Weights of a small self-supervised image encoder.
Model: 0.866M parameters, widths [32, 56, 96].
Data: trained on photos with spoken descriptions (Open Images, Localized Narratives), 203450 training examples, 16.9 epochs.
Rows from block 4 of a small self-supervised image encoder, named by matrix and row number. Rows with one number belong to one channel. Each number is 128 + 32 x the weight over its row's rms, rounded and kept within 0 to 255. All counts start at 0. Numbers have three digits each.
After each channel's rows are labels from the 100 images, of 14848, where the channel reaches its highest value: "patch colour" is the nearest of a few named colours to the mean colour under the peak. Only what is clearly more common there than usual is listed. The data: photos with spoken descriptions (Open Images, Localized Narratives). In brackets: how many of the 100.
# convs0: expand pointwise conv (model.blocks.4.convs.0.weight, 224x56x1x1), inputs 0-55
# convs1: depthwise 3x3 conv (model.blocks.4.convs.1.weight, 224x1x3x3, trained with AdamW), a 3x3 kernel
# convs2: project pointwise conv (model.blocks.4.convs.2.weight, 56x224x1x1, transposed), outputs 0-55

convs0.183:158121090082127161089141179147154144194170091184093148098098098074176155154104118136141106088101072103109172098122167149102070117172130079132155137135159103117135108150
convs1.183:124205132139179148136131130
convs2.183:164062083080117114125113157152104136103133131113146111141182153189100157098166132145193092147124216147143082156130135119095165110128089181100100117122174116118109083099
patch colour: black (72)

convs0.11:112083116138135116106075066155111113123104147102182177183160110170130121109158141092106122137181152150131119139152170085131114141129080032099156068122087095115109095135
convs1.11:121155126130212148109147116
convs2.11:166179189148099160184103146132124146119146134098160108160091061140085127145108131163088168099178078124136083074086104181174136106123105139158145089117116124158134175099
patch colour: pink (36)

convs0.154:118120137135128147160052170105135113168086091112100115166090113106113165149160125108149086146161143102111142194152090120155119153126172182171052074074102138129089130101
convs1.154:137091112154134191152160164
convs2.154:090196116152150102137159092096102141175164117172076107136128148104110168134146097154081080128110119144079115144173105208143128097165102093121136106125196147106163164166
patch colour: white (45)

convs0.139:108103178108119123173168108091158171121163144173083090104145098131142161127132156076170149115060100124112120113104103193209117145112101192099139153148142099107174122139
convs1.139:113139113132220133120125119
convs2.139:140119169173123174128074099148080091082101131120127090148123121185078160135174105143154098132132126157117083164148112115157102142158145071159090065126109117144194136061
patch colour: white (42); pink (36)

convs0.124:151082194135143109108111068133099129140126124127115126142128123107178101196201155102100174151105150155164094207131139167130144134101105179135146165131114143165156110197
convs1.124:102141119070190145099127135
convs2.124:106162121175118151077107113079117137092135177114071116093156064124142166123152133145118133053096172183105090172112105138145096108101142077180131134107142116142132093062
patch colour: white (67)

convs0.182:128104159080159224092131173069179131057082123128152121131109141158110171102130121106147125189129118163147133141155168082157140132142127142149164109105162117162105089178
convs1.182:135123141107105101168182181
convs2.182:120140174103143143091104112201152057138145062161123153143081107140129128168134083088131063101127106089126162114074100173101131096179125125145153163134133131139081117073
patch colour: black (52)

convs0.188:129137104180085123183128166112126157063125139130143139122134213148155113128110105143121139148089116101167128188195143121125115161153112118116075166162135109135106125230
convs1.188:113195094142085159129111133
convs2.188:092122122136162149198106192124186121081093125156074123107122168173156111074084118161152136131149145155106144120168146089148124117103117136077104121113133167149107086215
patch colour: pink (26)

convs0.165:144082096185108121089176129172108112153145170118051126193111124106080107201080096121094155177167167097154107134103117140121153143102096103129148142124152114168115163155
convs1.165:135060125122137149125190114
convs2.165:097037088137152147126103127066065137131126167168114161161161135137092144151051140097124094099120057099115178128106098119122109087136148112088109117107129131128083126168
patch colour: black (38)

convs0.193:088120081164124061136134092149157177140114145155102148112139167158113134148117121153111135123156127092149132144159161143115022129127116129063040133153082102137081138094
convs1.193:118106126156090151101198112
convs2.193:130106054122189101099099118168117160118156105154092117119161095148088182113117094141116162044177149126114176147091108099121103111142156144090101094144080118104076110091
patch colour: pink (31)

convs0.201:121077113114153095174156126144131104180152164152116125175079117133137144137076168081123155050141133078143123094087214112107135152168179142108088150146141128109122132076
convs1.201:129209143145159133115103111
convs2.201:196083157054126127136134174144097110092205122148097135118139141177086126081142135134130105164140156122104124168154172109124172103172097115155136148185143194142091113152
patch colour: black (65)

convs0.192:090163183131160136134123138083133158170175163169111165165099128126123142113162117066124114148023144157126074172108123096116108143148057127148131115163147077131118144152
convs1.192:118122131177090095083173128
convs2.192:117127161138160171134145118106115141195142122183200107079155147077118140101103088149068153112095147141100113132145167122096169183141111122139144120132122126071125144226
patch colour: black (43)

convs0.5:105086116176109145098139143194164175154137095155089122123105153127076140116129089091113188165139112131186177080149100135092111103160110058111134113162166182103142120165
convs1.5:131108123101210098134144120
convs2.5:133147150129127139144157085094097151131117163165180158137183092172116078130115137112114104132144228118065117130104155150162170162159170173142160154145145102076098098091
patch colour: black (60)

convs0.211:102110087149108093134055105124117099088143126100107166129123059168102056061114151133100116089100097139096097174112130158129095124140119141162103123185147184115164082105
convs1.211:124088117076174095118096107
convs2.211:101137137100149129120138152183127158065145083108141055115096136113125151160187156101128071113120091150124084105119153071116146131172110152109146075090109159091174121054
patch colour: white (63); pink (25)

convs0.55:120066131168066082146130178164145146149113168152128099115096111196126151132078108106166098097109195128222131147116168165096125085169127139141145123123111106152114125123
convs1.55:130126129130223138132125130
convs2.55:159107149137066115121112102189143130109119145151171137142123151183062178085107130159174138188124173143095115153161102158102145098138110154066129192183117134106174123147
patch colour: black (93)

convs0.190:122183150107144149047105073143083187135163137094151122144162106167113128078128126150169140093119115148088120145079094164143147133120136162102214084117158144168135145168
convs1.190:107131102102202110101121099
convs2.190:068115180143092094148134163102129073142103130069110140126103129115137126192189168071097071101129099147189087089143108171112153119125109123183150112134120136124142080092
patch colour: white (61)

convs0.138:091216123124147117162157165103155170105160203107077175094135079156091175112111109097130083114103143117086113134126100091142093130152169121157097114136149076119124150082
convs1.138:118106136121088207123108146
convs2.138:109177120088156149073182144096135174161171180128110170101122084116143100073171109100147105146145184131069112102116107150091151101131106133126177144161177115090143115185
patch colour: black (36)

convs0.58:066148126137146095091129162088124160140071076111152109176142143139160188088147133146193141223141119099088128121097119164124082102121152092142102120112112101096143088162
convs1.58:124153123162155170105075089
convs2.58:122170166143130083081071126147098099177140159133107153139145152195150077143119149084115136164127162138087137134167097197114128063134179199157126121117148154145113089152
patch colour: pink (34)

convs0.45:139170117159069103115071141147092142118072114093127129116122163131134138177066087125095111127119156091147150101175121184134119075139155082152046153154125176101127157169
convs1.45:092144104139207140109130112
convs2.45:137154152166087125160147186132122083135083127142123180131102079156121100167102129132104190160156098200129145068082124158203092137109140109134122096104124130169174159145
patch colour: black (41)

convs0.111:158161145113208116131137140067166161103120165078123098118115185110157120075075162164124140142106133165072128109117182107148140118080130097146099092096107162107108068159
convs1.111:089135158121136116189119076
convs2.111:083074146086158131161063139097076163212156107146154115085178116159124139108086198165101135110128168142157153148114094100129150117097141115172091147130121100109099151152
patch colour: pink (25)

convs0.123:164131208145106160208132127132157089121083149121131131112118187097120162081132158113171145153106157152115176105091138123086185113145118117160110126079155144135140149211
convs1.123:117097122151116128139210153
convs2.123:136093107062103126145115148144064164136186091121160169148142141122099123086157137100132132131118175057162105091160182135082109168163128080118124158168115165120121061104
patch colour: black (55)

convs0.14:135141137089141097130144173121102169134047107101077077149173136169107107129110126109146105133092207132104145159109118173123081121137084157142105121152151114043134168081
convs1.14:120107112103061075122108140
convs2.14:189130101162127095129160121164152143157174162118156086136158086135072153090108064136135138163091160204174105143121084079155158160151103159077097147125121082127148115124
patch colour: black (48)

convs0.210:111167137158126130155128127096157122100062148100130118071072150158163069093194124083137115141084128140111107102154194146164116144126111135196142151116089111165127056132
convs1.210:134153132136155140085070079
convs2.210:097138089138177143097129131156163136118146145095079151165112169145134226195143106103108099140136103137141112101130091124092114079126070103073082087180170137108113143104
patch colour: pink (32)

convs0.92:101107087163153140162058078108098092129074115112104115180120142159127103050135147151152076075134114131093088116103101132109137123169123122170077073122114132155187109101
convs1.92:165108136110080082125079115
convs2.92:109160130155141133144109155146107050083108173127113160113083133191135140177146111161117145129117144119112138139121112112142086081143173173076196076051095108174119152124
patch colour: black (51)

convs0.204:074071161151125074107125084091097133138127129098110104072136110102147091144146136083091139090116097104130023113167124167136216104136100135122105138114113140101126107102
convs1.204:127109107116204160127166131
convs2.204:155142135161133098169080145175146125073091151125112114139155153206086184080168085178149089163122173177122132160117118115117062138141104102071147093133124115117149114149
patch colour: white (69)

convs0.24:127096078131131126163205158083176109103181124100121100127170115136153104113134153078107129128123158115185156126142170148039162117120120127147103099174136113195135073135
convs1.24:174148182106077107128144120
convs2.24:084144111179157138116156134066163080059136114140125105126142155167108123133147125149138133179134087093103138106136197110094158131157096165108115126153190137166087039136
patch colour: pink (30)

convs0.80:131117146125136084084133174137141138110069164122153125119110094144146133103166094165121065073139167111083081157167175137167140135090103150133121034113175180155142143157
convs1.80:117147124095129099136208147
convs2.80:160152130146138074133144072072157151144101121156149114114207139132120078138073088094129105129098184097150108135082140154091091200112095095122186119114124111150169161128
patch colour: pink (25)