{
  "model": "self-supervised image encoder",
  "train_examples": 203450,
  "image_size": 32,
  "crop_scale_min": 0.2,
  "horizontal_flip": true,
  "color_jitter": 0.4,
  "method": "vicreg",
  "hidden_act": "relu",
  "channel_attention": "se",
  "expansion": 4,
  "projector_out": 512,
  "residual_init": "none",
  "shampoo_beta": 0.95,
  "one_sided": false,
  "max_steps": 13400
}
Rows from block 3 of a small self-supervised image encoder, named by matrix and row number. Rows with one number belong to one channel. Each number is 128 + 24 x the weight over its row's rms, rounded and kept within 0 to 255. All counts start at 0. Numbers have three digits each. After the name is the row's rms in percent of the matrix's.
After each channel's rows are labels from the 100 images, of 14848, where the channel reaches its highest value: "patch colour" is the nearest of a few named colours to the mean colour under the peak. Only what is clearly more common there than usual is listed. The data: photos with spoken descriptions (Open Images, Localized Narratives).
# convs0: expand pointwise conv (model.blocks.3.convs.0.weight, 128x32x1x1), inputs 0-31
# convs1: depthwise 3x3 conv, stride 2 (model.blocks.3.convs.1.weight, 128x1x3x3, trained with AdamW), a 3x3 kernel
# convs2: project pointwise conv (model.blocks.3.convs.2.weight, 56x128x1x1, transposed), outputs 0-27

convs0.12 092:120157124099128134114113167167076150100101124167145096083109108130115110127120098103116121129106
convs1.12 097:101093106128138142139164160
convs2.12 097:107154167114164130101148171081165081109148140157119147156115149120133171134153156144
patch colour: white; pink

convs0.74 101:187088110146155132132108093138107116122147155124140123109139130142122091105106123186098143149144
convs1.74 101:136151145140174163132152144
convs2.74 095:174139129098142066138162117109099132120108144131115118134120140143122177147144130132
patch colour: grey

convs0.26 077:126111090147179101138160164131121102085132122111125132064115118115121127100140144126093121107126
convs1.26 106:131139133140169160137162158
convs2.26 107:111129165147128118104091130159089163089109144123094096106139113153130127119150157120
patch colour: white

convs0.76 097:129113144099115138113082105103130158104142105136138158132113124131150127136118140092078075087155
convs1.76 099:121103111112085092120107108
convs2.76 082:114124146136116114098121081083114136117134123060145134133116137177117137083132140142
patch colour: pink

convs0.14 099:084149142083162107113085071096131113121133112135140129133125130111139088087103127132119121102132
convs1.14 104:119110118111086095118099105
convs2.14 094:156090133091123122082137144111089169100106126123088117117128110152097118130076147123
patch colour: white; pink

convs0.80 084:125145154106076098128086082120098102143119126115126124102152114150115082109092102138132143123107
convs1.80 104:133141136138167165132160157
convs2.80 096:142113121136086135148136147158154114158169144139142160142130137145158122095134068178
patch colour: black

convs0.125 080:111118098105152138114144139133108125148120147161136161069127094169144107138125134150097138167168
convs1.125 097:127136136138172161142162153
convs2.125 095:138127176160115121134139087093109129166057148092125125094127134127142129152177150115
patch colour: grey

convs0.85 095:104125159073125142128106133116098151160122143134133142091128109147135113121129106091070089101115
convs1.85 096:137138135140170161136162155
convs2.85 096:105140116146114154113142181137104133147103124124099111161111128131119125179097132122
patch colour: black

convs0.23 117:119111134121173141157172112122068127122123112114132138159160150086105136149103098134136131158104
convs1.23 098:129141140137171161139162154
convs2.23 106:120144089113159141118095117138104139109140122158132095117090142085079124137122125102
patch colour: grey

convs0.36 097:134152104137138108112114146115100117106113135149131093075076159141065107123107133119136130122105
convs1.36 104:127138138138167164140163155
convs2.36 099:116093133080135115170104157134108147109151129135111114157123102121119110128143170146
patch colour: white; pink

convs0.20 089:142123100104144097155127110136096124141115139129101144060141161114115090095092144153137156119138
convs1.20 097:132135136140167161142167153
convs2.20 104:093132146144134086175137106123142123121151105100091083123071154140118111138117138131
patch colour: pink

convs0.111 103:133173088134143114161118129160110079147104142110123145145156125124134128163150101153120157098168
convs1.111 099:134145144148174158139156146
convs2.111 105:094104125111138169155122147174123141148098123143131128098154096117136156144172157147
patch colour: grey

convs0.56 077:128148178145082154142123129111118156186138152135147155161161124131141115159119117083130116119127
convs1.56 098:138150146144165165139155147
convs2.56 105:136053138104098143118085125152135176103124121141168131114119110174132118140137140119
patch colour: black

convs0.99 091:095155183128118154128116095096117125131154095111156139124086121133113157128131138085090122119162
convs1.99 098:139155144148171156143151146
convs2.99 119:134112123131124162111093167140111160127131167131131104092124118121108132143093158099
patch colour: black

convs0.25 087:123129118073165081148126097107137080109117116161116103111132156116112111105145102128130096105133
convs1.25 103:122108114112081094117103112
convs2.25 075:148102128125110129112141155121138107168110150088103156134113151095140196094112118140
patch colour: black

convs0.88 115:110081092122141128120068119143095150123175095111111131116125159119147170132094114114126133127128
convs1.88 095:138147138147175155134157149
convs2.88 095:154134145163132139143139148174146106147127136153134093151139123116132131108132150120
patch colour: grey

convs0.18 085:075141123093132124122144093098135143112142142139145115108130120101119165150121101110074094156093
convs1.18 094:109123152099111170107118157
convs2.18 105:139124091158122163131150177132095130130143117146117129132161120127112120119132163113
patch colour: pink

convs0.62 103:151105108126172101126143168121153149094119132133108109109128144132165118147104126129102147094192
convs1.62 095:137142139145168156138163155
convs2.62 095:111100153175114104121117114138159184136168093165098115118157178148141156125169141144
patch colour: white

convs0.105 097:125152122079113147165141132127120128151099139151153116098088148106150147172116100106101140153164
convs1.105 100:132137136136169164137162157
convs2.105 110:093105143166119134108116172156110103102123130150165151101130128160103140104120122103
patch colour: white

convs0.60 094:139115092128094093145119169168181119183133160116124118138151110139123114142134124132160129157145
convs1.60 100:133149143146172159139156146
convs2.60 103:150160126126097184150127144078148121108086113133131128098117141158092143117112128144
patch colour: pink

convs0.48 101:167165119135145102138152111155115127094101133172157111139149140137149121069156102141128133096138
convs1.48 100:136151147145171160134154146
convs2.48 099:107145152130119159140098119187128144125101120100132163110162115181120104127143134119
patch colour: pink

convs0.6 092:110120079121179141150145148156111153133129122099121089108092150120097180145118108129125149145121
convs1.6 101:133143140147173156142159149
convs2.6 100:103104120166146137163098129106101114170107119151102133161145100117149175095145135126
patch colour: white; pink

convs0.102 109:110149125121130094122116135101094185158140139114148118111146147118120117133185129110161131185125
convs1.102 093:125139139125164172128150163
convs2.102 100:154112099122106117092120125160140101106125121106152130175133122149165077139088107128
patch colour: grey

convs0.107 117:124154125124124126161130128151122123165111147152090149106112119103115140106059107156151076128118
convs1.107 093:130145121160170113157159119
convs2.107 109:137161075145110116150126153141157131081102149120098152100120123159126132124079094137
patch colour: grey

convs0.7 082:100161078151170117135103101126122118107151153144148121086094117116089109091139133128147102127114
convs1.7 104:123124125107088104105090107
convs2.7 088:154075108125106139133137128155101130177123126178075162129109131161056133110104117141
patch colour: black

convs0.97 122:109128112129136109190130116074103113134127110107130157097146101123120152160128127132109094142179
convs1.97 100:137149142143171168131148148
convs2.97 103:132157120127114136141119138138086141081151109117114153099152133098131130180127071112
patch colour: cyan; blue

convs0.16 084:157129165144094158101102125157095147164170116123136155130111148150160105148088153129137152113135
convs1.16 099:138149142149174156140155143
convs2.16 112:155095110134136151146115112170162140120154123153138141100140134148097162062110143135
patch colour: black

convs0.35 092:113121177175124155143159135133079142149140137140148149158113120158143096138115093127131130176141
convs1.35 098:134141137143172159138161150
convs2.35 116:133100122094172080098156114136157106088118168140143130152120127155127140148121108124
patch colour: brown

convs0.75 091:108110114109126103125097122196183132179157159120128125156096125127134102141131122118134131106133
convs1.75 102:120098108116087091122112110
convs2.75 085:149122135090133104116145098137115157161146140138114129152133133119125148156094142103
patch colour: white

convs0.63 119:113125111127147163116104115135109153154110109101119083133086101127175170154122140150105104164128
convs1.63 095:130141141136167167145159150
convs2.63 148:141116143114106151148180131122117132114106124149175089136148085109147174164137124157
patch colour: grey

convs0.115 093:151132098122204113115105117128126118099132129119130155150133178107119094095118140148152112136158
convs1.115 100:138145140145169162138157151
convs2.115 103:118087136153184112093144141120139119082108138165117102105107134160122157131134153095
patch colour: grey; pink

convs0.126 097:146117120114153062107106123130112105131160134127117173085130134146103079125116137152165113137121
convs1.126 110:114099106111079104122113121
convs2.126 092:137163168135144148099123122141117146130173116120124161116168140103108131117114093153
patch colour: white

convs0.49 097:141108131099151104100146124129142123149124138162179120167079123150122148144122065130149125107141
convs1.49 095:136160146141167161140151145
convs2.49 108:170142100157092146111140121121117101124127128103134118143159157148096172136140094139
patch colour: pink

convs0.37 081:129107155132095119129100110130127170167107085133130131151104122155175101120140080116132091152124
convs1.37 103:142136096148141084145139097
convs2.37 112:164124118107111137094163108135162145107136139076140134146133125135176125139123132128
patch colour: pink

convs0.118 082:156114116108136098151076106160123140096116103146115143145099118148139068112123141098144142131165
convs1.118 097:130142138140173162138159149
convs2.118 099:133124138116136115159143118099133134135142064121149117103123140150143150096122122116
patch colour: grey

convs0.61 090:153105088159175126151174159155137139113133138144152117163138143109099145140168122106140106150140
convs1.61 102:134147139145172158140157151
convs2.61 120:128110121141131142108096072118108102165105101146061137128134110122132142094155105102
patch colour: white; pink

convs0.127 091:176125113128178117109132175150143169134140127122101142183119142144152104103130134109139128153155
convs1.127 088:106113146093104165114117153
convs2.127 092:137106089150100137149153162152135147119132115109122152158137128130145116150177118141
patch colour: brown

convs0.120 081:162114138108107128149106147146095121112079171127109161118155134095120130143142154068146126107133
convs1.120 097:138146135149173154144159146
convs2.120 103:145122168129144156112160120145157139124098094097147165121111148110152117135125097163
patch colour: grey

convs0.78 127:150154113100130132125092156128089174090168151112123081119142137118117147149120139104144112168140
convs1.78 100:135151143149176154138153143
convs2.78 107:117131095126113101061110101084134131109120118089160147135173160150106107137120133108
patch colour: pink

convs0.27 093:086114120194099116127126123154124142125142113122108161140141161140136129086133082129115120168157
convs1.27 103:136149142142176161137152145
convs2.27 099:110144142123104101120091135121153132121119119118093166149151167128093116099117140128
patch colour: grey

convs0.81 091:149106142101157160147131140184133161149105135079110156111137110139123089118145103118149093135112
convs1.81 099:137148144148175155137155143
convs2.81 112:121114136146119138132139141137087095106152114100087127123165140134128121125112128099
patch colour: grey

convs0.58 134:093118110130124099136092124181162134165148179136127081160119111125134110105153120122141130122100
convs1.58 100:131142138141171161140161152
convs2.58 098:108135137150172157149133132115161124110125134129124133124177121163120088136156180140
patch colour: pink

convs0.67 102:154100150112130141173158145143115146148096122145146143098099088134142128132132168103187114126114
convs1.67 095:131142139146169159140160155
convs2.67 111:122118142108124163133124140134112124133131098134138121164112114102139146130096137176
patch colour: grey

convs0.11 089:083125102152120133141133109133135175130174096128130123097100096155155126108133086150119112164107
convs1.11 095:106091099130138127143167154
convs2.11 117:095131131124146140128102127122134186141103123156108140174160156171158124130082098111
patch colour: grey

convs0.66 109:099113112119138114139156164146129198110114130128115166145164124099163117109107141133101128115165
convs1.66 095:114099093139168159116118121
convs2.66 144:069124165152158127127138119146144163137140141133115172143128101104116154136152137101
patch colour: grey

convs0.104 096:118115129129159095129132127114081104137137168164135131162105137132168114158148174139125131174100
convs1.104 100:119109121113087096115098101
convs2.104 070:125123146116081134122122149128169125140166146099100118142126171100119066149122120149
patch colour: white