config = dict(
    arch='efficientnet',
    model='self-supervised image encoder',
    dataset='photos with spoken descriptions (Open Images, Localized Narratives)',
    train_examples=203450,
    image_size=32,
    crop_scale_min=0.2,
    horizontal_flip=True,
    translate=0.06,
    color_jitter=0.4,
    method='vicreg',
    norm='batchnorm',
    hidden_act='relu',
    channel_attention='se',
    depths=[3, 3, 3],
    kernel_size=3,
    stem='deep',
    expansion=4,
    widths=[32, 56, 96],
    projector_hidden=512,
    projector_out=512,
    projector_hidden_layers=1,
    init='xavier_uniform',
    residual_init='none',
    optimizer='soap',
    beta2=0.95,
    learning_rate=0.0021,
    beta1=0.9,
    shampoo_beta=0.95,
    eps=1e-08,
    precondition_frequency=32,
    max_precond_dim=1536,
    merge_dims=True,
    one_sided=False,
    adamw_lr_other_params=0.0017,
    max_steps=13400,
    batch_size=256,
    epochs=16.9,
    lr_schedule='wsd_sqrt',
    decay_fraction=0.4,
    final_lr_fraction=0,
    warmup_steps=400,
    weight_decay=0.2,
    adamw_weight_decay_other_params=0,
)
Rows from block 6, named by matrix and row number. Each number is 128 + 32 x the weight over its row's rms, rounded and kept within 0 to 255. All counts start at 0. After the name is the row's rms in percent of the matrix's.
# fc1: squeeze-excite reduce (model.blocks.6.se.fc1.weight, 14x224), inputs 0-111
fc1.0 095 [103  95 102 130 127 117 160  93 131 123 100 153 129 149 164 119 132 110 149 147 185  93  62 133  68 142 122 153 171 189  89 152 173 168 111 166 214 120 158  99 113 139 214 165 149  98 109 164 131 133 131 103 139 149  99  93  85 106 145  84 176  90 107 153 116 141 203  91 162 106 113  84  82 157 162  59  96 143 154 134 128 135  98 128 138  79 123  89 138 156 143  99 147 166  97 100 119 127  78 106 143 113  93  68 165 155 133 181 187 167 127 144]
fc1.1 109 [143  95 117 173  74  87  95 140 138 163 111 136  74 135 155 122 162  75  97 143 105  94 116 196 131 148 156 106 155 167 186  67 122  79 127 133 145 150 129 100 183 131  88  98 158 123 140 171 104 131 116 134  82  96  75 101 138 103 149  73  94 146 100 153  98 149 184  97 117 120 141 109 113  99  94 180 198 166 232 127 159  93 161 132 147 160 107 148 119  82 162 174 139 152 114 113 119 113 148 146 124 107 104 111 164 145 135  72 149  85 116 104]
fc1.2 108 [106 166 144 126 152 132 129 159 106 119 209 123 121 184 132 166 140  97  97  82 112 170 135 153 130 197 108  88 146 135  84 104 118 100 107 197 138 132 114 191 145 132 146 148 116 142 125 114 111 162 201 123 132 101 119 149  87 105 152 215 195 141 127 122 154 147 117 121 120 132 144 145 172 119 115  92 195  96 153 130 123 131 182 164 131 110 143 153 132 136  86 125 157 113 186 159  95 148 112 170 110 158 129 193  98 139 123 133  54  94 174 128]
fc1.3 105 [105 130 168 110 113 143 143 109 130  96 151 110 155  58 163 119 170 138 131 141 136 114 151 162  86 157 137  65 160  94 154 119 189 101 131 128 104  71 136 147 156 130 180 158 136 130 157 188 103  85 176 136 102 158 196  73 158  99 143 174 134 130 106 147 151  77 100 199 164 147 150 108  69 102 104 129 101 106 109 143 132 150  97 139 152 145 121 136 129 138 160  71 102 175 187 171 147  87 109 142 100 147 169  79 116  96 159 126 135 169  85 113]
fc1.4 096 [162 132 144 135 108 141 161 144 162  84 119 129 174 180 153 179 139 208  99  87  98 135 166  86 124 107 191 185 145 123 116 103 139 103 171 138 100 119  98 103 120  53 133 127 143 141 120  93  79 144 118 134 134 138 138 158  70 149 132 112 153 143 142 111 150 149  89  84 118 105 157 166 162 138  91  79 141 193 176 111 141 168 139  90 131 134 174 155  96 119 150  86 114 127 148 120 128 118 171 164 134 196 137 126 170 115 147 139 146 137  89 150]
fc1.5 093 [100  94 141 136 152 146 114  88 166 169 119 146 107 161 137 128 109 148  97 205 158 139 136 124  85 107 100 148 145 138 109 203 121 107 134 123  72 228 134 134 146 162 182  82 152 140 113 166 136 111 145 158  82  89 134 107 132 105 108 168 110 103 143 132 161 139 113 188 130 110 199 121 182 131 132 128 102  91 129 125 132 117 155  80 142 106 138 103 141 174 186 162 143 127 134 146  84 101 134 122 118 146  77 138 128 139 132 108 171  86 109 147]
fc1.6 099 [117 122 104  97 189 115  73 132  97 140 182 122 118 100 164 140 166  86 206 120 112  54  78 150 110  83 151 165 133  58 130 127 138 107  82 122 165 165 135 171 144 118 195  99 151 109 119 140 138 167  95 129 142 135 114 117 132 112 136 176  76 171 162 110 144 147 108  90 150 151  85 123 129  93 137  95 125 192 160 120 117 110 135 175 131 132 168 106 162  75 133 147  72 157 112  62 153 144  85  66 102 134 127 100 127 130 104 111 159 146 131  94]
fc1.7 104 [148 137 110  95 140 125 146 124 128  55 134 145  96 140 102 150 146 120 119  81 155 139 159 111 197 164 106 125  73 139  99 204 143 111  71 102 185 135 149 222 153 168 120  92 131 136 114 100  93 106 126 117 182 119  86 160 114 128 163 244 201 109 125 114 114 110 164 167 136 184 104 138 146 180 165 132  98 134  88 165 112 144 137  96 141  86 200 144 192 145  71 134 172 141  92 129 136 122 147 128  81  91 178 163 154 154 144 137 115 161 128 117]
fc1.8 093 [161 159 133 131 114 148 121 125 101 168 176 101 112 106 131 189 116 107 134  87  98 123 136  64 115 145 142 188 104 200 122  54 129 152 115  63 142  71 117  72 126 165 191 130 152  85 140 134 140 126 129  99 177 192 125 138 154 109 125 106 132 215 114 129  81 121 121 117 135 110 149 129 127 131 142  50 222 164 241 176 147 172 116 127 141 163 170  91 121 137 166 150  81 147 133  94  97 113  75 146 140 109 172 118 104 130 110 149 109 139  76 135]
fc1.9 099 [117  91  93 119 122 110  69 128  92 138 104 174  85  77 155  99 165  51 147 123 142 191  67  75 159 155 109 140 117 145 128 133 154  83 142 139 144  87 156 117 117 142  82 156 155 149 164  95 137 182  95 128 116 118 122 126 151 149 150 131  74 136 106 140 146 129 171  76 129  94 131 132 114 165 169 103  88 140 110 102 138  56  58  88 110 148 150 147 154 178 119 128 136 114 136 123 148 134  66 152 123 123 154 154 178 103 134 133 111 116 125  93]
fc1.10 107 [148  67 140 145 145 117 174 118 112  89 146 135  81 125 177 181  97  75 131 149 150  67  74 128 131  73 109 100 107 130 140 169 141 129 133 123 134 108 175 229 117 133 121 135 120 156 124 111 120 147 104 104 152 160 119 137 139 128 128 255  15 119 135 128 170 170 114 104 140 198 127 185 118 107 134 157 109 136  67 148 178 141  87 116 126 217 134 161 111 105 166 139 102 136  78  90 145 169  31 128 142  94 135 132  68 114 143  94 125 109 137 116]
fc1.11 082 [121 143 115 131 139 112 185 168 131 153 166 105 199 119 118 122 161  88 122 174 128 119 134 172 124 170 144  76 158 159 147 136 100 125 126  53 147 167 105 138 144 135 200 164 137  34 162 137 127  99 124 103 101 128 146 152 149  96  81 150 140 105 102 161 135  83 128 120 128  70 155 170  96 126 126 150  92 148 114 109 108 121 127 193 138 115 136 103 128 167  91 124  97 124 114 115 128 122 187  84 132 111 147 124  82 181 142  90 132 138  95 105]
fc1.12 097 [142  94 160 118  74 142 185 148 194 150 141 144 177 107 156 130 116 255  96 118  97 113 118 125 112 140 136 103 115 117 128 131 142 119 112  64 123 129 123 140 146 166 128 121 162 133 120 170 151  65 133 105  78  93 141  77 120 137 142 148 168 132 126 147 158 112 109 157  96 122 115 136 112  98 124 139  83 139  74 104 136  96 115 149 105  92 132 118 142 203 190 124  87  82 108 101 120  66  81 117  94 125 153 161 116 118 136 121 160 124  78 155]
fc1.13 109 [133 147 173 113 175 128 134 155 137 163 115 138 149 143 142 126 127 200 137  77 139 175 141 106 148 195 151 127 155  99 158  82 130 127  80 195 144 245 115  80 108  82 145 152 143 143 145 120 143 123 174 132 183 135 189 193 151  85 111 115 119 126 144 125 133  79 127 209 120 143 135 117 191  55 116 162 123 102 228 162 117 139 164 131 140 107 128 117 122  77 118 105 133 143 159  93 107 142 185 173 109 130 118 114 146 169 123 202 147 124 139 102]